config = dict(
    model='sound classifier',
    dataset='read English sentences (LibriTTS-R)',
    train_examples=15625,
    n_mels=40,
    hop_length=160,
    input='log_mel',
    spec_augment=True,
    win_length=512,
    targets=['voice'],
    num_classes=2,
    arch='transformer',
    norm='rmsnorm',
    norm_position='pre',
    hidden_act='geglu',
    mlp_ratio=2.67,
    head_dim=32,
    fused_qkv=False,
    bias='all',
    qk_norm=False,
    layer_scale_init=0.1,
    parallel_block=False,
    inner_norm=False,
    subsampling=4,
    layers=6,
    width=160,
    positions='conv',
    pooling='attention',
    loss='cross_entropy',
    head_dropout=0.1,
    init='trunc_normal_002',
    residual_init='zero_last',
    optimizer='cautious_adamw',
    learning_rate=0.0011,
    beta1=0.9,
    beta2=0.95,
    eps=1e-10,
    ema_decay=0.999,
    max_steps=4500,
    batch_size=512,
    epochs=147.5,
    lr_schedule='step',
    warmup_steps=220,
    weight_decay=0.4,
)
Rows from block 2 of a small sound classifier, named by matrix and row number. Rows with one number belong to one neuron. Each number is 128 + 24 x the weight over its row's rms, rounded and kept within 0 to 255. All counts start at 0.
After each neuron's rows are labels from the 100 clips, of 14848, where the neuron reaches its largest size: "loudest" is the band of the loudest frequency at the time of the peak. Only what is clearly more common there than usual is listed. The data: read English sentences (LibriTTS-R). In brackets: how many of the 100, against the usual share in percent.
# gate: MLP gate (model.blocks.2.mlp.gate.weight, 416x160), inputs 0-159
# fc1: MLP up (model.blocks.2.mlp.fc1.weight, 416x160), inputs 0-159
# fc2: MLP down (model.blocks.2.mlp.fc2.weight, 160x416, transposed), outputs 0-159

gate.72 [121  92 147 107 141 130 124 151 112 151 121 130 113 102 116 155 115 120 131 131  93 148 154 121  99 133 101 180 108 135 105 123 167 149 128  74 134 145 126 122 182 180 139 188 136 103 110 139 102 128 112 110 127 128 140 143 123  83 120 129 126  75 148 128 162 156 146 153 161  81 118 135 132 161 155 107 103 136 108 119 142 129 120 127 170 144 157  60 135 146 124 137 129 178 121 160 175 163  91 135 117 104  78 153 101 115 123 118 154 137  99 161 141 127 105 119 112 119 141 135 134 121 157 149  96 135 163 107 138 113 159  96 147 134 155 114 124 103  84 109 129 145 149  93  94 138 143 128 174 151 117 128 107 110 149 123 135 177 124 137]
fc1.72 [142 108 182 135 118 103 165  85 120 135 119 134 121 135 141 126 117 132 136 112 141 128 121  98  96 134 118 175 127 132 123 130 120 121 134 113 175 117  95 177 136 134  83 133 132 163 124 138 150 105 120 141 144 130 138 113 111 106 159 145 116 111 137 118 128 156 194 108 144 163 146 124 109  92 110 109 100 191 143  87 142 137 136 145 112 143 113 130  89 114 128 161 122 131 120 137 116 155 112 131 130 148 122 108 126 120 165  96 114 115 137 145 150 169 177  91 155 138 135  81 103 110 104 138 116 114 145 119 138 149 179  99 183 132 133 138 138 140 117 126 128 156 149 152 138 108 134  72 192 103 104 131 151 105 150 202 114 117 165 102]
fc2.72 [149 142 130  97 109  97 136 137 136 125  91 165 103 111 138 104 121 135 126 136 109  85 103 138 104 141 121 136 146 110 124 104 123 173 145 140 163 125 130  82 178 180 127 121 134 159 106 164 163 145 141  71 131 163 139 103 115 145 153 122 145 134 111 120 164 133 166 132  92 146 135 131 121 123 118 117 121 149 114 131 140 121  98 125 136 137  68 147 145  81 155 168 137 164  93 105 127 174 108 166 136 164  86 141 114 130 107 149 140 141 121 146  71 160 159 160 152 162 120 146 187 142 115 157 119 144 125 118  89 158 140 100 112 107 117 141 102 122 138  97 162  95 166 154 106 119 107 137 110 132 138 106 122 102  91 142 124 147 113 106]
loudest: 500 to 1000 Hz (28 vs 6.7)

gate.312 [106 149 126 132 151 155 144 138  90 130 157 106  99 136 150 133  90 127 105 102 127 141 117 148 126 145 123  58 158 134 141 179 120 119 151 125 129 136 182 143 126  83 140 152 127 118 100 148 131 140 143 153  78 112 134 137 163 148 155 123 127 144 125 137 138 132 123 144 134 120 135 172 127 122 148 144 118 104 115 170 161  88 116 136 103 138 134 113 105 138  93  77 113 123  86 151 142 119  96 137 109  99 127 139 147  89 100 160  77  65 122 118 134 119 125 139 144 123 160  89  86  82  92 184  94 137 114 143 160 149 108 125 137 123 145 120 161 113 130 181 156 151 117 160 113 124 124 158 156 133 145 145 161 169 104 141 135 131 102 140]
fc1.312 [124 148  88 133 131 167 112 107 125 178 146 123 103 128 145 120 110 153 116 112 136 106 146 134 139 153 132  65 119 122 158 193 166 138 129 153 136 140 110 153 162 125 112 122 128 156 103 142 168 135 176 142 136 108 107 127 136 145 172 119 170 158 161 144 105 151 147 134 154 145 115 188 125 159 142 153 102 127 103 160 180 143 109 119 115 141 131 131  99 116 140 119 129 130 117 123 148 123 106 171 121 128 139 142 148 123 113 131  79 122 155 141 105 167 143 144 155 127 188 134 104 124  98 177 102 132 101 141 142 173  92 116 106 124 116 120 155 116 124 144 131 122 158 159  88 118 128 107 169 170 124 100 178 136 130 110 124 135  77 125]
fc2.312 [102 113 130 136 129 102 155 140 116  81 109  97 109 111 106 112 122 106 137 124 102  93 115 135 133 127 107 151 142 112 107  44 100 117 101 127 101 138 130 131 104 112 126 122 118 119 150 130  92 134 101 137 139 111 132 107  89  87  32 148 141 129 100  99 124 121 122 118  96 151 137  32 123 109 120 120 130 115 120 105 110 131 130 138 120 111 149 156 119 130 122 121 125 113 122  81  96 118 128 101 146  99 166 106 126 131 130 114  85 119 100  86 131 115 135 127 142 110  75 136 136 127 111  84 135 135 105 163 111 127 131 138 125 142  86 102  93 136 135 136 113 124 122 106 123 128 131  84 107 123 110  77  70  97 134 110 143 127 152 154]
loudest: 500 to 1000 Hz (34 vs 6.7); 1000 to 2000 Hz (32 vs 2)

gate.388 [131 127 113 129 107 111 145 173 130 106 118 157  76 136 135  84 133 142 104 136 126  86 134 122 132 159 132 171 131 129 151 114 103  91 125  95 143 177 162  86 129  98 173 144 124 152 135 135 161  94 123 102 145  60 127 152  75 137  80 139  93 129 128 134 113 113 134 129  69 125  97  77 109 116 150 106  93 117 108 109 142  71 136  95 138 104 142 122 143 121 162 150 134 174 124 120 132 115 136 157 113 123 144 140  98 152 109 134 152 167 116  94 111 110 127 172 140 143 123 134 149 150 152 120 136 132 135 144 113 125 113 123 117 142 127 101 110 112 116  82 131 130 178 112 128 179 130 135 131 147 115  98  91 160 134 145 127 127  82 114]
fc1.388 [130 144 146 106 158 139 155 172 148  99 106 136 113 112 158 117  96 138 124 126 131 123 165 169 148 142 122 146 138 118 135 134 123  74 151 152 114 129 104 109 101 109 172 152 157 107 124 107 119 129 167 128 158 162 109 151 143 146 101 165 156 160 138 139 122 126 138  55  94 141 106 122 159 108 136 133 124 179 114 108 126  77 103 119 151  86 113 108 121 131 129  97 153 132 130 138  80 100 121 126 140 105 120 102 134 154  91 162 111 107 175 100 150 150 161 141 109 101 130 136 115 103 111  96 158 154 140 159 132 132 116 143 129 113  96  62 121 127 102 143 161 131 121 150 101 124 121 139 162 138 151  83 125 104 169  96 162 113 164 136]
fc2.388 [105 145  90 128 137 138 111 182 188 109  91 142 124  94 167 121 139 125 125 135  94 128 135 132 126 125 129 108 121 116 149 120 116  82 123 123 144 130 151 142 131 156 184 118 112 133 115 106 123 101 154 149 123 149 119 129 141  84 151  99  62  92 155 139 158 168 121 131 127 107  97 131 149 119 144 146 146 150 159 106 119 131 146 125  52 110  94 101 192 130 143 135 103 131 146 142 155 120 110  64 111 124 127 165 145 157  99 138 120 134 151 109 114 137 122 121  96 132 183 154 119 115 105  98  98 124 138 148  99 130 126 113 133 113 115 140 151 109 142  97 146 114 140 153  96 118  87 126 129  81 111 170 157 160 124 128 140 144  92 125]
loudest: 250 to 500 Hz (36 vs 14.3)

gate.324 [134 140 133 132 122 146  80 106 138 131 127  93 131 121 114 121  97 125 123 128 153 135 118 134 135 155 129 104 114 112 131 129 134 116 137 131 133 105 161 130 134 110 110 200 141 127  95 113 127 144 103 136  99 120 120 125 118 128 148 178 146 163 143 140 118 102 117 102 144 125 118 126 132 120 119 129 154 183 125 162 160 104 145 172 131 133 166  83 127 136  73 107 129  90 138  99 101 107 141 119 101  90  99  80 145 140 138 151 120  72 150 142 133  55 130 104 117 112 126 107  86  64  86 125 126 125 128 146 161 135 148 126 117  97  98 116 119 122  83 178 132 116 152 146 129  71 122 194 123 127 153 135 151 151 130 105 149 101 108 129]
fc1.324 [108  94 121 149 110 109 112 104 170 140 165 130 118 139 108 113 111 160 119 127 127 104 149  86 166 113 155 144 101  93 154  82 163 107 146  74 144 120 122 130 129 132 156 129 120 129 101 161 171 134  91 136 125 119 122 100  69 149 101 154 139 122 140 165 114  86 143  90 113 158  97 126 130 121 103 189 104 137  90  65 125 103 133 113 116 129 124  90 113 109 119  98 111 120 143 120 133 107 144 136 120 126 143 127 143 175 121 124  83 113 131 148 121 112 124 130 146 120 125 131 102  88  99 132  91 136  79 149 112 147 101 127 140 108 132  93 149 148 131 129 137 136 160 104 123 114 120 112 125 149 120  81  88 106 153 118 185 148  88  90]
fc2.324 [141 117 110 142 120  89 153 126 114 130 163 112 137 142 136  95 160  58 132 115 121 119 126 136  87 157  91 180  93  93 116 136 103 106 152 155 127 137  90 124 151 136 129 121 118  86 141 121 100 136 168 132 133 139 151 128 103 131 120 133 104 107  84 168 132 148 129 107 124 100 141 160 154 121 125 171 119 125  95 112  92 120  76 120 124 139  83 154 127  83 108 115  88 143 120 145 110 140 104 122  98 110 124 161 129 142 133 109 144 104  98 147 121 133 131  89 147 110 173 104 136 123 114 109 144  97 159 105 106  85 127 150 177 114 109 118 136 133 145 131 136 131 160 133 112 105 129  77  91 111 118 122 157 117  76  98 138 169 188 138]
loudest: 4000 to 8000 Hz (27 vs 5.5)

gate.87 [112 136 117 136 160 120 182 142 160 135 170 152 114 196 123 145 113  89 147 106 148 138 117 133 134 119 115 139 132 121 134 136 106 149 190 157 146 132 138 154 101 107  92 173 113 108 149 151  89 134 101 121 102 123 153 107 149 188 140 168 133 151  92 143 116 102 152 129 123 124 124 138 134 138  96 130 128 120 138 145 101 139 107 120 178 127 111 143 120  68 145 152 119 171 126 163 122 114 174 121 144 104 136 113 142 129 152 150 115 140 125 121 113 140 125 103 137 137 130 123 138 135 134 120 150  92 108 131 131 130 131 135 158 150 148 124 127 159 181 138 155 158 184 150 122 135 136 129 172 129 109 111 159  97  74 140 173 185  93  94]
fc1.87 [102 147 138 116 108 142 110 107 121 150 128 151 136 133 117 135 106 115 120 123 134 132 124 107  90 115 145 107 126 146 123 166 124 158 132 107 129 114 180 112 175 150 133 130 144 177 135 133 170 128 150 137 189 164 146 146 162 157 176 144 123 134 149 112 145 116 149 136 123 126 102 160 109 159 115 125 114 172 165 189 147 147 144 132  88 127  95 140 107 149 176 158 110 168 100 155 150 166 137 107 146 173 126 139 111 106 143 149 143 167 178 126 151 102 176 160 151 142 153 100 168 197 130 163 150 137 109 117 158 150 145 135 132 109 169 120 135 133 122 167 150 141 135 143 146 120 136 111 133 135 150 142 133 166 108 151 131 143 133 146]
fc2.87 [ 89 115 113 131 133 104 167 162 111 105 107 103 134  82  92 135 139 104 142 120 107 150 157 118 126 138 111 112 141 103 127 126 125 100  98  90  87 140 151  87 129 126 151  99 115  97 127 111 105 125 111 123 122 142 139 142 125 116  96  82  79 137 138 116 104 176  87 125 141  77  68 125 122 125 137 124 121  91 146 111 111 110 136 135  98 127 143  98 125 111  93  87 104 139 157 136 132 111 105  84  95 113 112 182 131 139 119 118 137  80 111 112 122  68 109 164  91  85 114 142  80  87 129 112 122 155 114 143  99  89 117 141 120 108 126 108 159 103  90 160 119 126 120 103 130 154 118 109 120  88 161 119 104 136 116 109 123 135 134 155]
loudest: 250 to 500 Hz (48 vs 14.3)

gate.67 [102  93 111  97 134 119  82 133  98 140 116  99  98 105 112 133 112 110 110 129 100 135 153 133  99 137 105 154 141 133 114 156 160 120 119 117 160 126 129 121 163 144 140 182 114  78 128 134  73 155  82 135 120 112 133 123 141  87 152 182 129 106 117 134 132 110 115 122 119 100 127 141 120 146 121  96 140 100  71 136 137  77 128 118 147  96 155  68 128 146 127 129 127 123 107 131 120 141  56 107 105  71  94 136  89  91 124 150 150 139 130 147 122 130  73 145 163 121 157 137 141 144 155 155  99 128 162 128 138 102 100 128 136 132 126 118 124 122  54 113 132 133 148 167 112 132 150 121 121 145 107 103  87 123 120 118 110 135 133 134]
fc1.67 [147 102  80 143 127 143  96 184 134 110 121 145 162 122  99 124 127 113 115 160 112 114 118 118 147 189 120 119 113 125 124 120 138 152  94 128  97 144 140 101 136 149 195 111 112 121 154 125 147 156 151 101 144 120 137 168 163 119 104  70 119 153 133 125 109 148  96 148 141 102 144 133 119 145 163 130 109  98 129 133 117 168 129 124 130 138 136  88 164 138 124 109  81 136 139  92 169 114 122 143 114 151 149 134 139 134  81  74 137 144 139 136 117  74  98 115 107 124 126 175 120 129 138 103 149 154 113 137 111 104 136 143  90 123 173 128 116  92 103 138 132 102 103  91 127 147 157 136  59 140 145 158 113 137 115  81 111 127 120 160]
fc2.67 [116  90 109 148 144 178 126 137  99 128 121 114 168 131 112 182 143  99 144 130 128 157 167 144 173  93 108 139 100 138 153 144 151 107  99 115 104 164 134 163  94 118 123 111 106 105 154 129  95 109 117 149 106 105 100 157 133 112 113 122 123 145 154 116 115  77  99 154 152  96 132 118 173 146 146 115 160  93 161 113 133 139 154 108 148 139 177 116 130 182 100  91 124  77 169 129 139  92 112  98 131 109 171 114 127 114 100 119 136 123 143 130 117 102  97 143 112 116 135 161 103  98 138 132 122 107 147 155 139  87 119 143 137 151 144  89 152 110 143 113 109 128  98  89 154 153 166 125 134 145 118 184 143 157 130 115 144 100 105 115]
loudest: 500 to 1000 Hz (40 vs 6.7)

gate.219 [144 112 162 151 113 126 101 132 122 121  96 130 140 109 100 144 125 122 112 108 105 125 151 175 121 146 124 159 178 124 153 164 120 136 131 135 107 148  72 172  95 136 121  92 155  74 135 133 121  96 160 141 107 102 111 137 142 143 117 122 164 129 117 119 149 152 100 108  96 164 118 112  98 104 104 146 179 108 129 174 120 117 161 132 134 106 147 105 133 151  88 101 200 161 108 165 100 115 102 142 120 122 134 116 112 132 152 166 110  87 102 109 139 133 116  98 149  98 119 182 129  70 108 164  95  89 131 161 113 111 146 127 151  97 145 117 128 149 137  97 115 138 137  89 122 134 124  97 113 132 120 139 136 109 115 109 110 140 168 118]
fc1.219 [ 90 163 100 121 133 131 136 103 142 114 148 136 120 139 130  94 126 123 137 102 111 151  89  60 117 104 133  78  96 154 103 139 114 112 116 139 146  88 130 138 134 118 129 120  74 129 138 119 102 105 121 133 136 163 142 118 121  84 153  98  88 111 117 160 113 104 148 122 129 119 108 149 113 122 106 125  92 139 127  81 130 134 134 153 105 136 141 140 119  71 133 131  74 111 165  77 145 103 132 107 150 135 169 141 145 180 135  92 156 150 191 137  89 107 138 143  94 157 102  91  97 153 133 107 130 148 113 117 113 139 122 142 101 109 159 147 193 147 124 162 105 108 126 175 133 120 120 140  99 103 127 132 128 118 109 109 131 111  99 141]
fc2.219 [121 141 161 165 178 161 129 193 129 110 122 141 137 131 123 163 134 138 140 158 112 177 176 129 125 105 140 145 161 178 152 143 153 133 107 187 156 131 101 128 142 110 152 149 136 147 131 117 141 124 109 162 137 140 136 149 162  97 131 138 119 134 157 139 126 162 126 142 120 133 118 123 129 122 153 123 140 118 182 174 173 113 189 129 118 138 138 124 156 177 141 144 114 162 114 153 153 124 140 106 134 155 165 144 156 151 183 142 161 155 120 107 161 127 110 166 143 156 121 187 118 141 146 122 119 154 124 156 187 127 115 127 135 117 104 103 163 133 149 148 149 145 166 144 143 141 121 138 137 138 122 139 103 156 150 116 118 158 148 152]
loudest: 500 to 1000 Hz (26 vs 6.7)

gate.109 [116  51 129 112 104 104 121 124  90 144 106  85 124 126  91 118 119 115 142  84 122 110 129 106  89 159 110 163 124 159 108 133 175 133 143 104 137 169 120 102 155 151 129 169 142  83 140 154  79 142 113 114 129  77 149 140 139  62 116 147 106  93 125 131 157 127 127 134  90  84 161 121 114 160 114 111 129 134  81 126 132 118 139 116 145 117 149  83 125 141 134 142 104 131 110 153 132 143  75 108 123  98  98 145  68  90 134 105 140 139 104 139 123 124 100 130 134 124 129 140 120 148 164 125 131 133 181 135 132  94 125 129 148 123 119 121 126  95  98 122 156 137 153 105 125 146 170 128 132 151 137  99 112 101 143 109 110 172 136 139]
fc1.109 [116  96  98 140 103 136 124 156 155 110 120 127 122 130  94 123 144 128 101 135  97 150 122 129 146 176 138 138 151 144 111 115 160 133 121 141  95 166 161  93 117 160 176 153 114  91 160 109 122 111 123 112 133 127  67 155 133 133 104 128 117 147 135 151 113 145  79 140 152 124 137 103 104 147 129 138 147 130 116 108 127 144 143 100 134  93 165 102 163 135 127 128 117 127 135  87 151 126 173 115 138 137 135 148 122 133 100  98 146 134 128 123  96  84 102 110 131 128 127 191 129 123 150 102 130 162 105 160  97 103 143 139  72 125 156 133 129 126 143 117 131  84  91  95 128 183 127 119  43 137 161 123 106 110 128  81  93 120 152 167]
fc2.109 [126 109 154 139 118 157 104 116 113 105 123  95 127 101 113 154 146 124 103 110 127 161 155 137 121  98 125 135  49 116 159 126 139 121 114 124  92 139 105 132 106 101 129 111 114 107 192 137 100  94 158 157 109  86  95 121 133 107  94 130 151 120 164 130 140  97 113 132 138 128 117 102 132 142 140 134 154 117 134 116 133 121 173 131 135 153 154 116 120 151  88  86 123  82 145 112 137 114 140 120 130 123 176 135 113 109 129 170 102 117 152 103 122 111  90 111 141  99 132 134 106  86 128 120 139  90 136 136 164  99 117 169 141 129 134  90 141 127 133 105  93 131  79  95 199 148 197 121 130 135 119 136 122 142 131  91 149  79 121  95]
loudest: 500 to 1000 Hz (25 vs 6.7)

gate.178 [148 130 123 122 115  92 132 170 127 130 108 147 118 134 126 138 132 119  99 168 145  98 163 138 120 185 112 138 191 167 133 128  96 116 115 130 137 135 164 133 149 112 144 103  86  89 119 131 116 139 118 127 115 113 121 117 114 143 141 135 103 126 119 136 111 158 126  99  86 117 129 144  95  95  96 143 172 161 128  91 112 112 115 133 105 142 105 152 137  87 124 134 143 176 114  82 109 155 140 107 134 107 118 131  84 145 144 108 152 100  61 132 124 115 121 142 176 135 124 139 154 138 145 142 145 136  91 142 125 100 129 111 144 143 121 161 123 149 153  56 108 115 166  74 123 149  82 114 123  96 104 148 109 136  99 169 114 163 119  89]
fc1.178 [128 115 107 134 111 134 100 127 124 157 129  92  90 144 145 101 119 117 118 132 130 124 133 136 118 116  97 131 122 144 173 177 129 145 148 137 136  89 131 157 123 131 114 185 103  96 123 156 120 132 121 142  74 125  73 118 163 139 200 166 142 128 153 152 153 101 132 122 150 140 131 168 104 124 111 148 136 153 138  99 147 127  85 136 115  95 145 113 157  89  85 100 116 118 117  94 146 136 134 144 117  91 100 142 109 103  96 148 101  99 153 154 119 124 143 125 119 120 213 104  79  86  86 131 117 177 138 158 130 144 134 109 130 124 117 147 135 116 135 138 152 131 170 114 130 104 132 136 136 148 128 117 127 135 113 130 132 150  72 169]
fc2.178 [167 123 135  95 105 124  92 100 162 130 147 135 125 141 131 112 165 137 107 147 153 200 109  68 134 122 150 120 110 159  94 159  81 135 143 128 128 114 135 156 123 126 131 152 101 104 124  88 127 109 142 105 122 117 110 120 148 150 148 158  94 123 123 174 111  97 151 136 144 149 128 161 129 133 119 137  83 152 127 113 135 140 103 109 100 165 135 136  91 104 150 147 144 113 169 113 144 154 139 155 121 143 123 141 141 160 127  95 146 137 185 134 107 129 130  94 106 137 135  80 132 145  98 110 150 162 133  81 123 149 113 134  99 118 161 174 151 140  98 131 122  73 174 152 150 126 103 129  76  87 125 122 133 124 141 168 103  97 120 119]
loudest: 500 to 1000 Hz (59 vs 6.7)

gate.201 [131  94  96  81 106 120  97 112 125 106 125 158 135 147  99 148 132 100 125 121  72 124 143 181 122 168 116 137 161 150 169  92 144 129 139 140 105 182 149 178 121 161 121 127 109 131 138 159 126 134  68 126 126 155 134  79 148 131 102 116  95 157 139 166 134 135 128 154 124  63 153 116 142 103 123  88 121 129 126 125 106 129 137 116 136 147 131  97 123 134 120 128 120 153 104 122 138 121  73  85 128 118 110 136 146 157 143 130 158 117  58 133 110 111  97 174 111 127 148 133 135 102 142 124 135  86 121 173 130 118 135 145 127 144 129 147 139 102 119 152 148 105 177 136 108 161 140 106 133  75 162 139 112 156 116 111 128 113 138 103]
fc1.201 [138 140 129 127 127 119 112 127 119 145 133 124 170 112 142 119 133  99 141  90 148 177 134 128 126  70 114 119  72 128 156 158 132 139 137 150  97 140 120 140 116 112  83 182 102 176 140  92 101 122 107 124 138 160 151  97 161 150 141 156 120 140 129 112 146  87 120 101 114 120 118 162 135 162 118 112 162 111 116 194 123 117 132 115 109 132 153 123  83 145 114 144  94 134 124 130  95 191 114 126 150 151 154 128 132  90 124 162 142 126 146 147 118 133 167 119 174 114 131 133 162 138 164 119 169 134 126  88 157 131  86 117  86 108 157  80 145 108 108 157 181 131 101 109 106 122  98  98 146 120 117 136 130 134 118 106 145 139  93 114]
fc2.201 [129 125 142 146 162 119 140 162 107 107 106 123 150 138 150 123 148 130 180 138 142 139 139 144 157 154 144 114 171 132 108 132  93 137 113 116 145 139 157 161  99 123 145 157 134 163 151 129 142 143  61  83 173 162 157 133 157 151 140 140  93 144 110 109 117 154  99 152 125 104 101 126 101  89 131 115 119  96 109 113 118 112 151 147  85 144 137  97 152 108 142 143 120 147 157 121 131 125 156 126 139 168 193 154 153 119 127  73 158 165  97 135 113 102 134 133 122 134 118 140 141 129 181  82 101 120 102 163 113 122 195 140 105 158 152 107 128 127 108 105 143 134  92 111 141 153 135  87 139 140 167 116 112 116 118  84 134 149 121 126]
loudest: 500 to 1000 Hz (52 vs 6.7); 250 to 500 Hz (41 vs 14.3)

gate.33 [125  94 144 129 149 116 117 154 139 112 110 147 125 101 150 161 132 141 134 115 117 108 133 155 138 175 123 126 109 135 107  43  90 145 131 112 116 140 143 127 147 165 143 124 103 139  92 118 121 142 127 132 131 139  84 138  88  68  94  61  95 140 135 132 103 142 109  81 143 111 125  98 147  92 146 123 108 144 106  69 144 140 113  84 133 110 127  90 145 110 154 111 124 126 145 134 163 126 148 150  68 115 105  94 142 160 109 103 116 106 111 139 144 124 132 136 102 131 119 130 111 108 123 117 129 132 153 150 127 128 149 115 112 147 192 129  89  81 133 142 125 133 120  47 114 135 138 143 128  96 145 128 105 137 132 147  98 162 110 117]
fc1.33 [117 144 119 135 129 136 110 132 155 140 174 113 116 113 133  98 119 121 117 126 138 136 108 139 136  75 121 116 121 145 142 113 131 104 168 127 132 178  59 115 138  89 140 161 101 141 102 149 139 128 149 148  99 147 130  94 108 125 136 144 147 134 100 148 158 110 141 144 147 134 110 138 119 182 101 130  80  73 117 160 109 106 109  78  94  91 120 159 107 128 124 148 118 138 120 132  92 122 156 100 138 132 134  84 163 139 107 176 146 165 119  93 127 130 101 148 174  88 133 134 110 144 155 108 135 114 138 148 114 109 140 122 132  88  96 104 144 149 128 108 113 156  88 190  92 151  82 124 136 180 102 134 104 138 153 132 125 133 109 103]
fc2.33 [154 185 136  95 149 147 147 107 130 135 119 146 197 131 125 120 152 146 144  55 129 111 100 172 123 128 102 114 175 118 105 116 161 154 116 139 136 150 162 106 156 146 123 111 130 133 107 132 156 100 170 118 111 138 127 149 114 126 146 114 151 111 110  97 126 129 128 148 116 163 148 118 144 162 127  70 170 147 142 131 112 144 144 118 139 130 155 123 160  87 123  98 148 151 115 147 125 137 132 183 185 167 136 165 108  93 149 101 138 119 103 129 125 131 122 156 155 126  92 125 137 110  91 147 130 140 127 114  76 136 185 108 151 124 131 101 141 143 142 115 156 117  89  86 106 126 128 116 143 168 159 145 103 118 106 148 113 141 154 128]
loudest: 250 to 500 Hz (37 vs 14.3)

gate.300 [ 79  91 135 120 124  83 125  70 134 141  97 175  98 105 104  93 122  86 134 128 132 117 104 134 110 126  91 139 105 108 131 158 133 185 160 151 130 125 125  97 138 144  89 142 149 141 109 118 132 101  77 136 147 147  96 152 174 144 126 135 128 125 126 128 155 154 139 150 124 121 158 108 120 156 168 101 134 138 140 137 130 122 143 118 131 137 128  94 106 151 158 149 126 159 122 132 167 108 129 142  92 130 106 160 125  97 129 166 136 160 133 117 142 174 142  69 165 107 131 118 141 157  88 148 132 102 124 133 158 125 183 151  83 114 105 129 105 101 126 107 151 128 131 135 145 145 133 121  67 146 163 119 149 171  83 103 133 135 128 138]
fc1.300 [127 153 156 150 120 123 201 147 138 105 151 170 139 168 162  85 154 133  76 130 122 140 117  79 132 106 125 106 119 144 119 139 133 147 123 122 134 100 149 164 168 151 136 105 180 110 143 151 113 144 190 150 139 153 141 125 100 125 139 126 117 125 119 118 144 129 144 110  88 128 127 138 117 123 102 148  87 153 101 141 121 120 115 125 152 114 104 146 126 143 102  78 111 180  91 136 139 178 148 126 160 131 118  89 135 155 133  86 142  89  92 153 131 100 150 159 114 149 139 112 101  69 124 121 119 138 147 121 139 100  99 116 171 147 171 161 156 127 135 151 117 140 141 138 123 132 140 134 152 115 107 117 113 131 120 189  99 125 117 110]
fc2.300 [155 186 160 165 159 113 162 182 133  97 145 129 133 121 134 147 139 142 140  97 150 165 106 123  81 150 146 167 138  69 135 170 114 143 151 171 134 120 103 139 158 122 149 180 116 126 142 147 128 194 162 116 154 116 144 148 179 113 140 106 130 121  95 143 150 147 145 131 143 168 138 143 142 142 122 128 185 132 115 153 132 119 116  91 167 120  98 126 181 115 125 138 112 143 130 115 135 135 149 114 126 151 192 168 163 142 138 142 127 157 144 121 133 140 119 131 128  86 136 175 112 153 126 131 150  97 136  93 119 143 114 147 118 117 127 118 176 134 117 145 177 120 176 131 121 147 134 111 151 127 121 110 141 137 152 134 128 138 135 126]
loudest: 250 to 500 Hz (36 vs 14.3)

gate.364 [134 159  87  94 108 103 191 202 154 127 135 147 139 120 139  52 105 133 124 118 130  92  98 139 138 151 135 117 156  83 129 113  97 110 125 108 143 155  96 127 115 129 112 146 113 137 129 146 122 163 112 124 148 105 128 108 110 155 100 118 127 146 137 132 118 127 137  94 123 135  98 116 118 123 100 120 120 120 124 110 118 116  77 137 120 141 138 146  89  76 133 144 122 143 119  53 111 142 151 113 139 128 116  88  93 141 105 126 117 128 105 121 129 128 137 153 123 122  94 135 164 167 117 111 134  73  89 114  88 139  83 114  99 140 120 128 156 145 136 134 129  84 116 138  91 155  90 145 102 143 167 104 141 147 128 155 145 108 135  76]
fc1.364 [123 121 136 139  99 160  90  98 128 140 153  72 117 144 118 128 127 139  89 165 152 156  81 145 112 142 118 121  62 134  99 153 120 134 143 146  72 115 108 119 134 104 135 118 141  80 153 107 102 100 129 144  73 142 113 121 156 126 152 127 137 104 120 158 123 135 118 151 146 132 142 150 165 129 118 147 105 127 119 121 118 138 127 123 138 124 106 119 145  98  99  78 133 100 146 125 135 119 157 147 122 130 132 161 149 109 146 121  74  91 180 142  86  99  89  93 105 108 187 132 100 112 110 117 140 160 137 125 128 125 116 141 114 118 116 155 130 137 101 140 122 167  75 108 159 120 150 154 139 118 156 167 160  93 121  95 151  98 120 172]
fc2.364 [142 153 133  82 104 127 101 118 186 151 143 157 107 131 147  81 151 122 117 125 127 117  92 122 121 156 118 144 108 132  80 113  81 130 169 163 151 119 125 124 134 158 113 164 141 135 160  90 126 123 119  73 145 146 135 144 113 169 131 137 125 136 119 191 111 113 149 151 136 124 135 137 145 120 137 131  99 161 121 132 134 107 119 143 132 137 100 141 121 106 163 131 129 161 161 115 109 152 142 141 168 144 154 128 144 167  85 126 114 145 159 139  99 162 178 120 130 147 140  76 143 146 151 114 144 141 141  65 105 140 128 126  94 162 158 127 121 102 128 120 165  72 159 185 132 138 127 164  90 155 112 122 163 129 118 137 111 108 123 120]
loudest: 250 to 500 Hz (52 vs 14.3)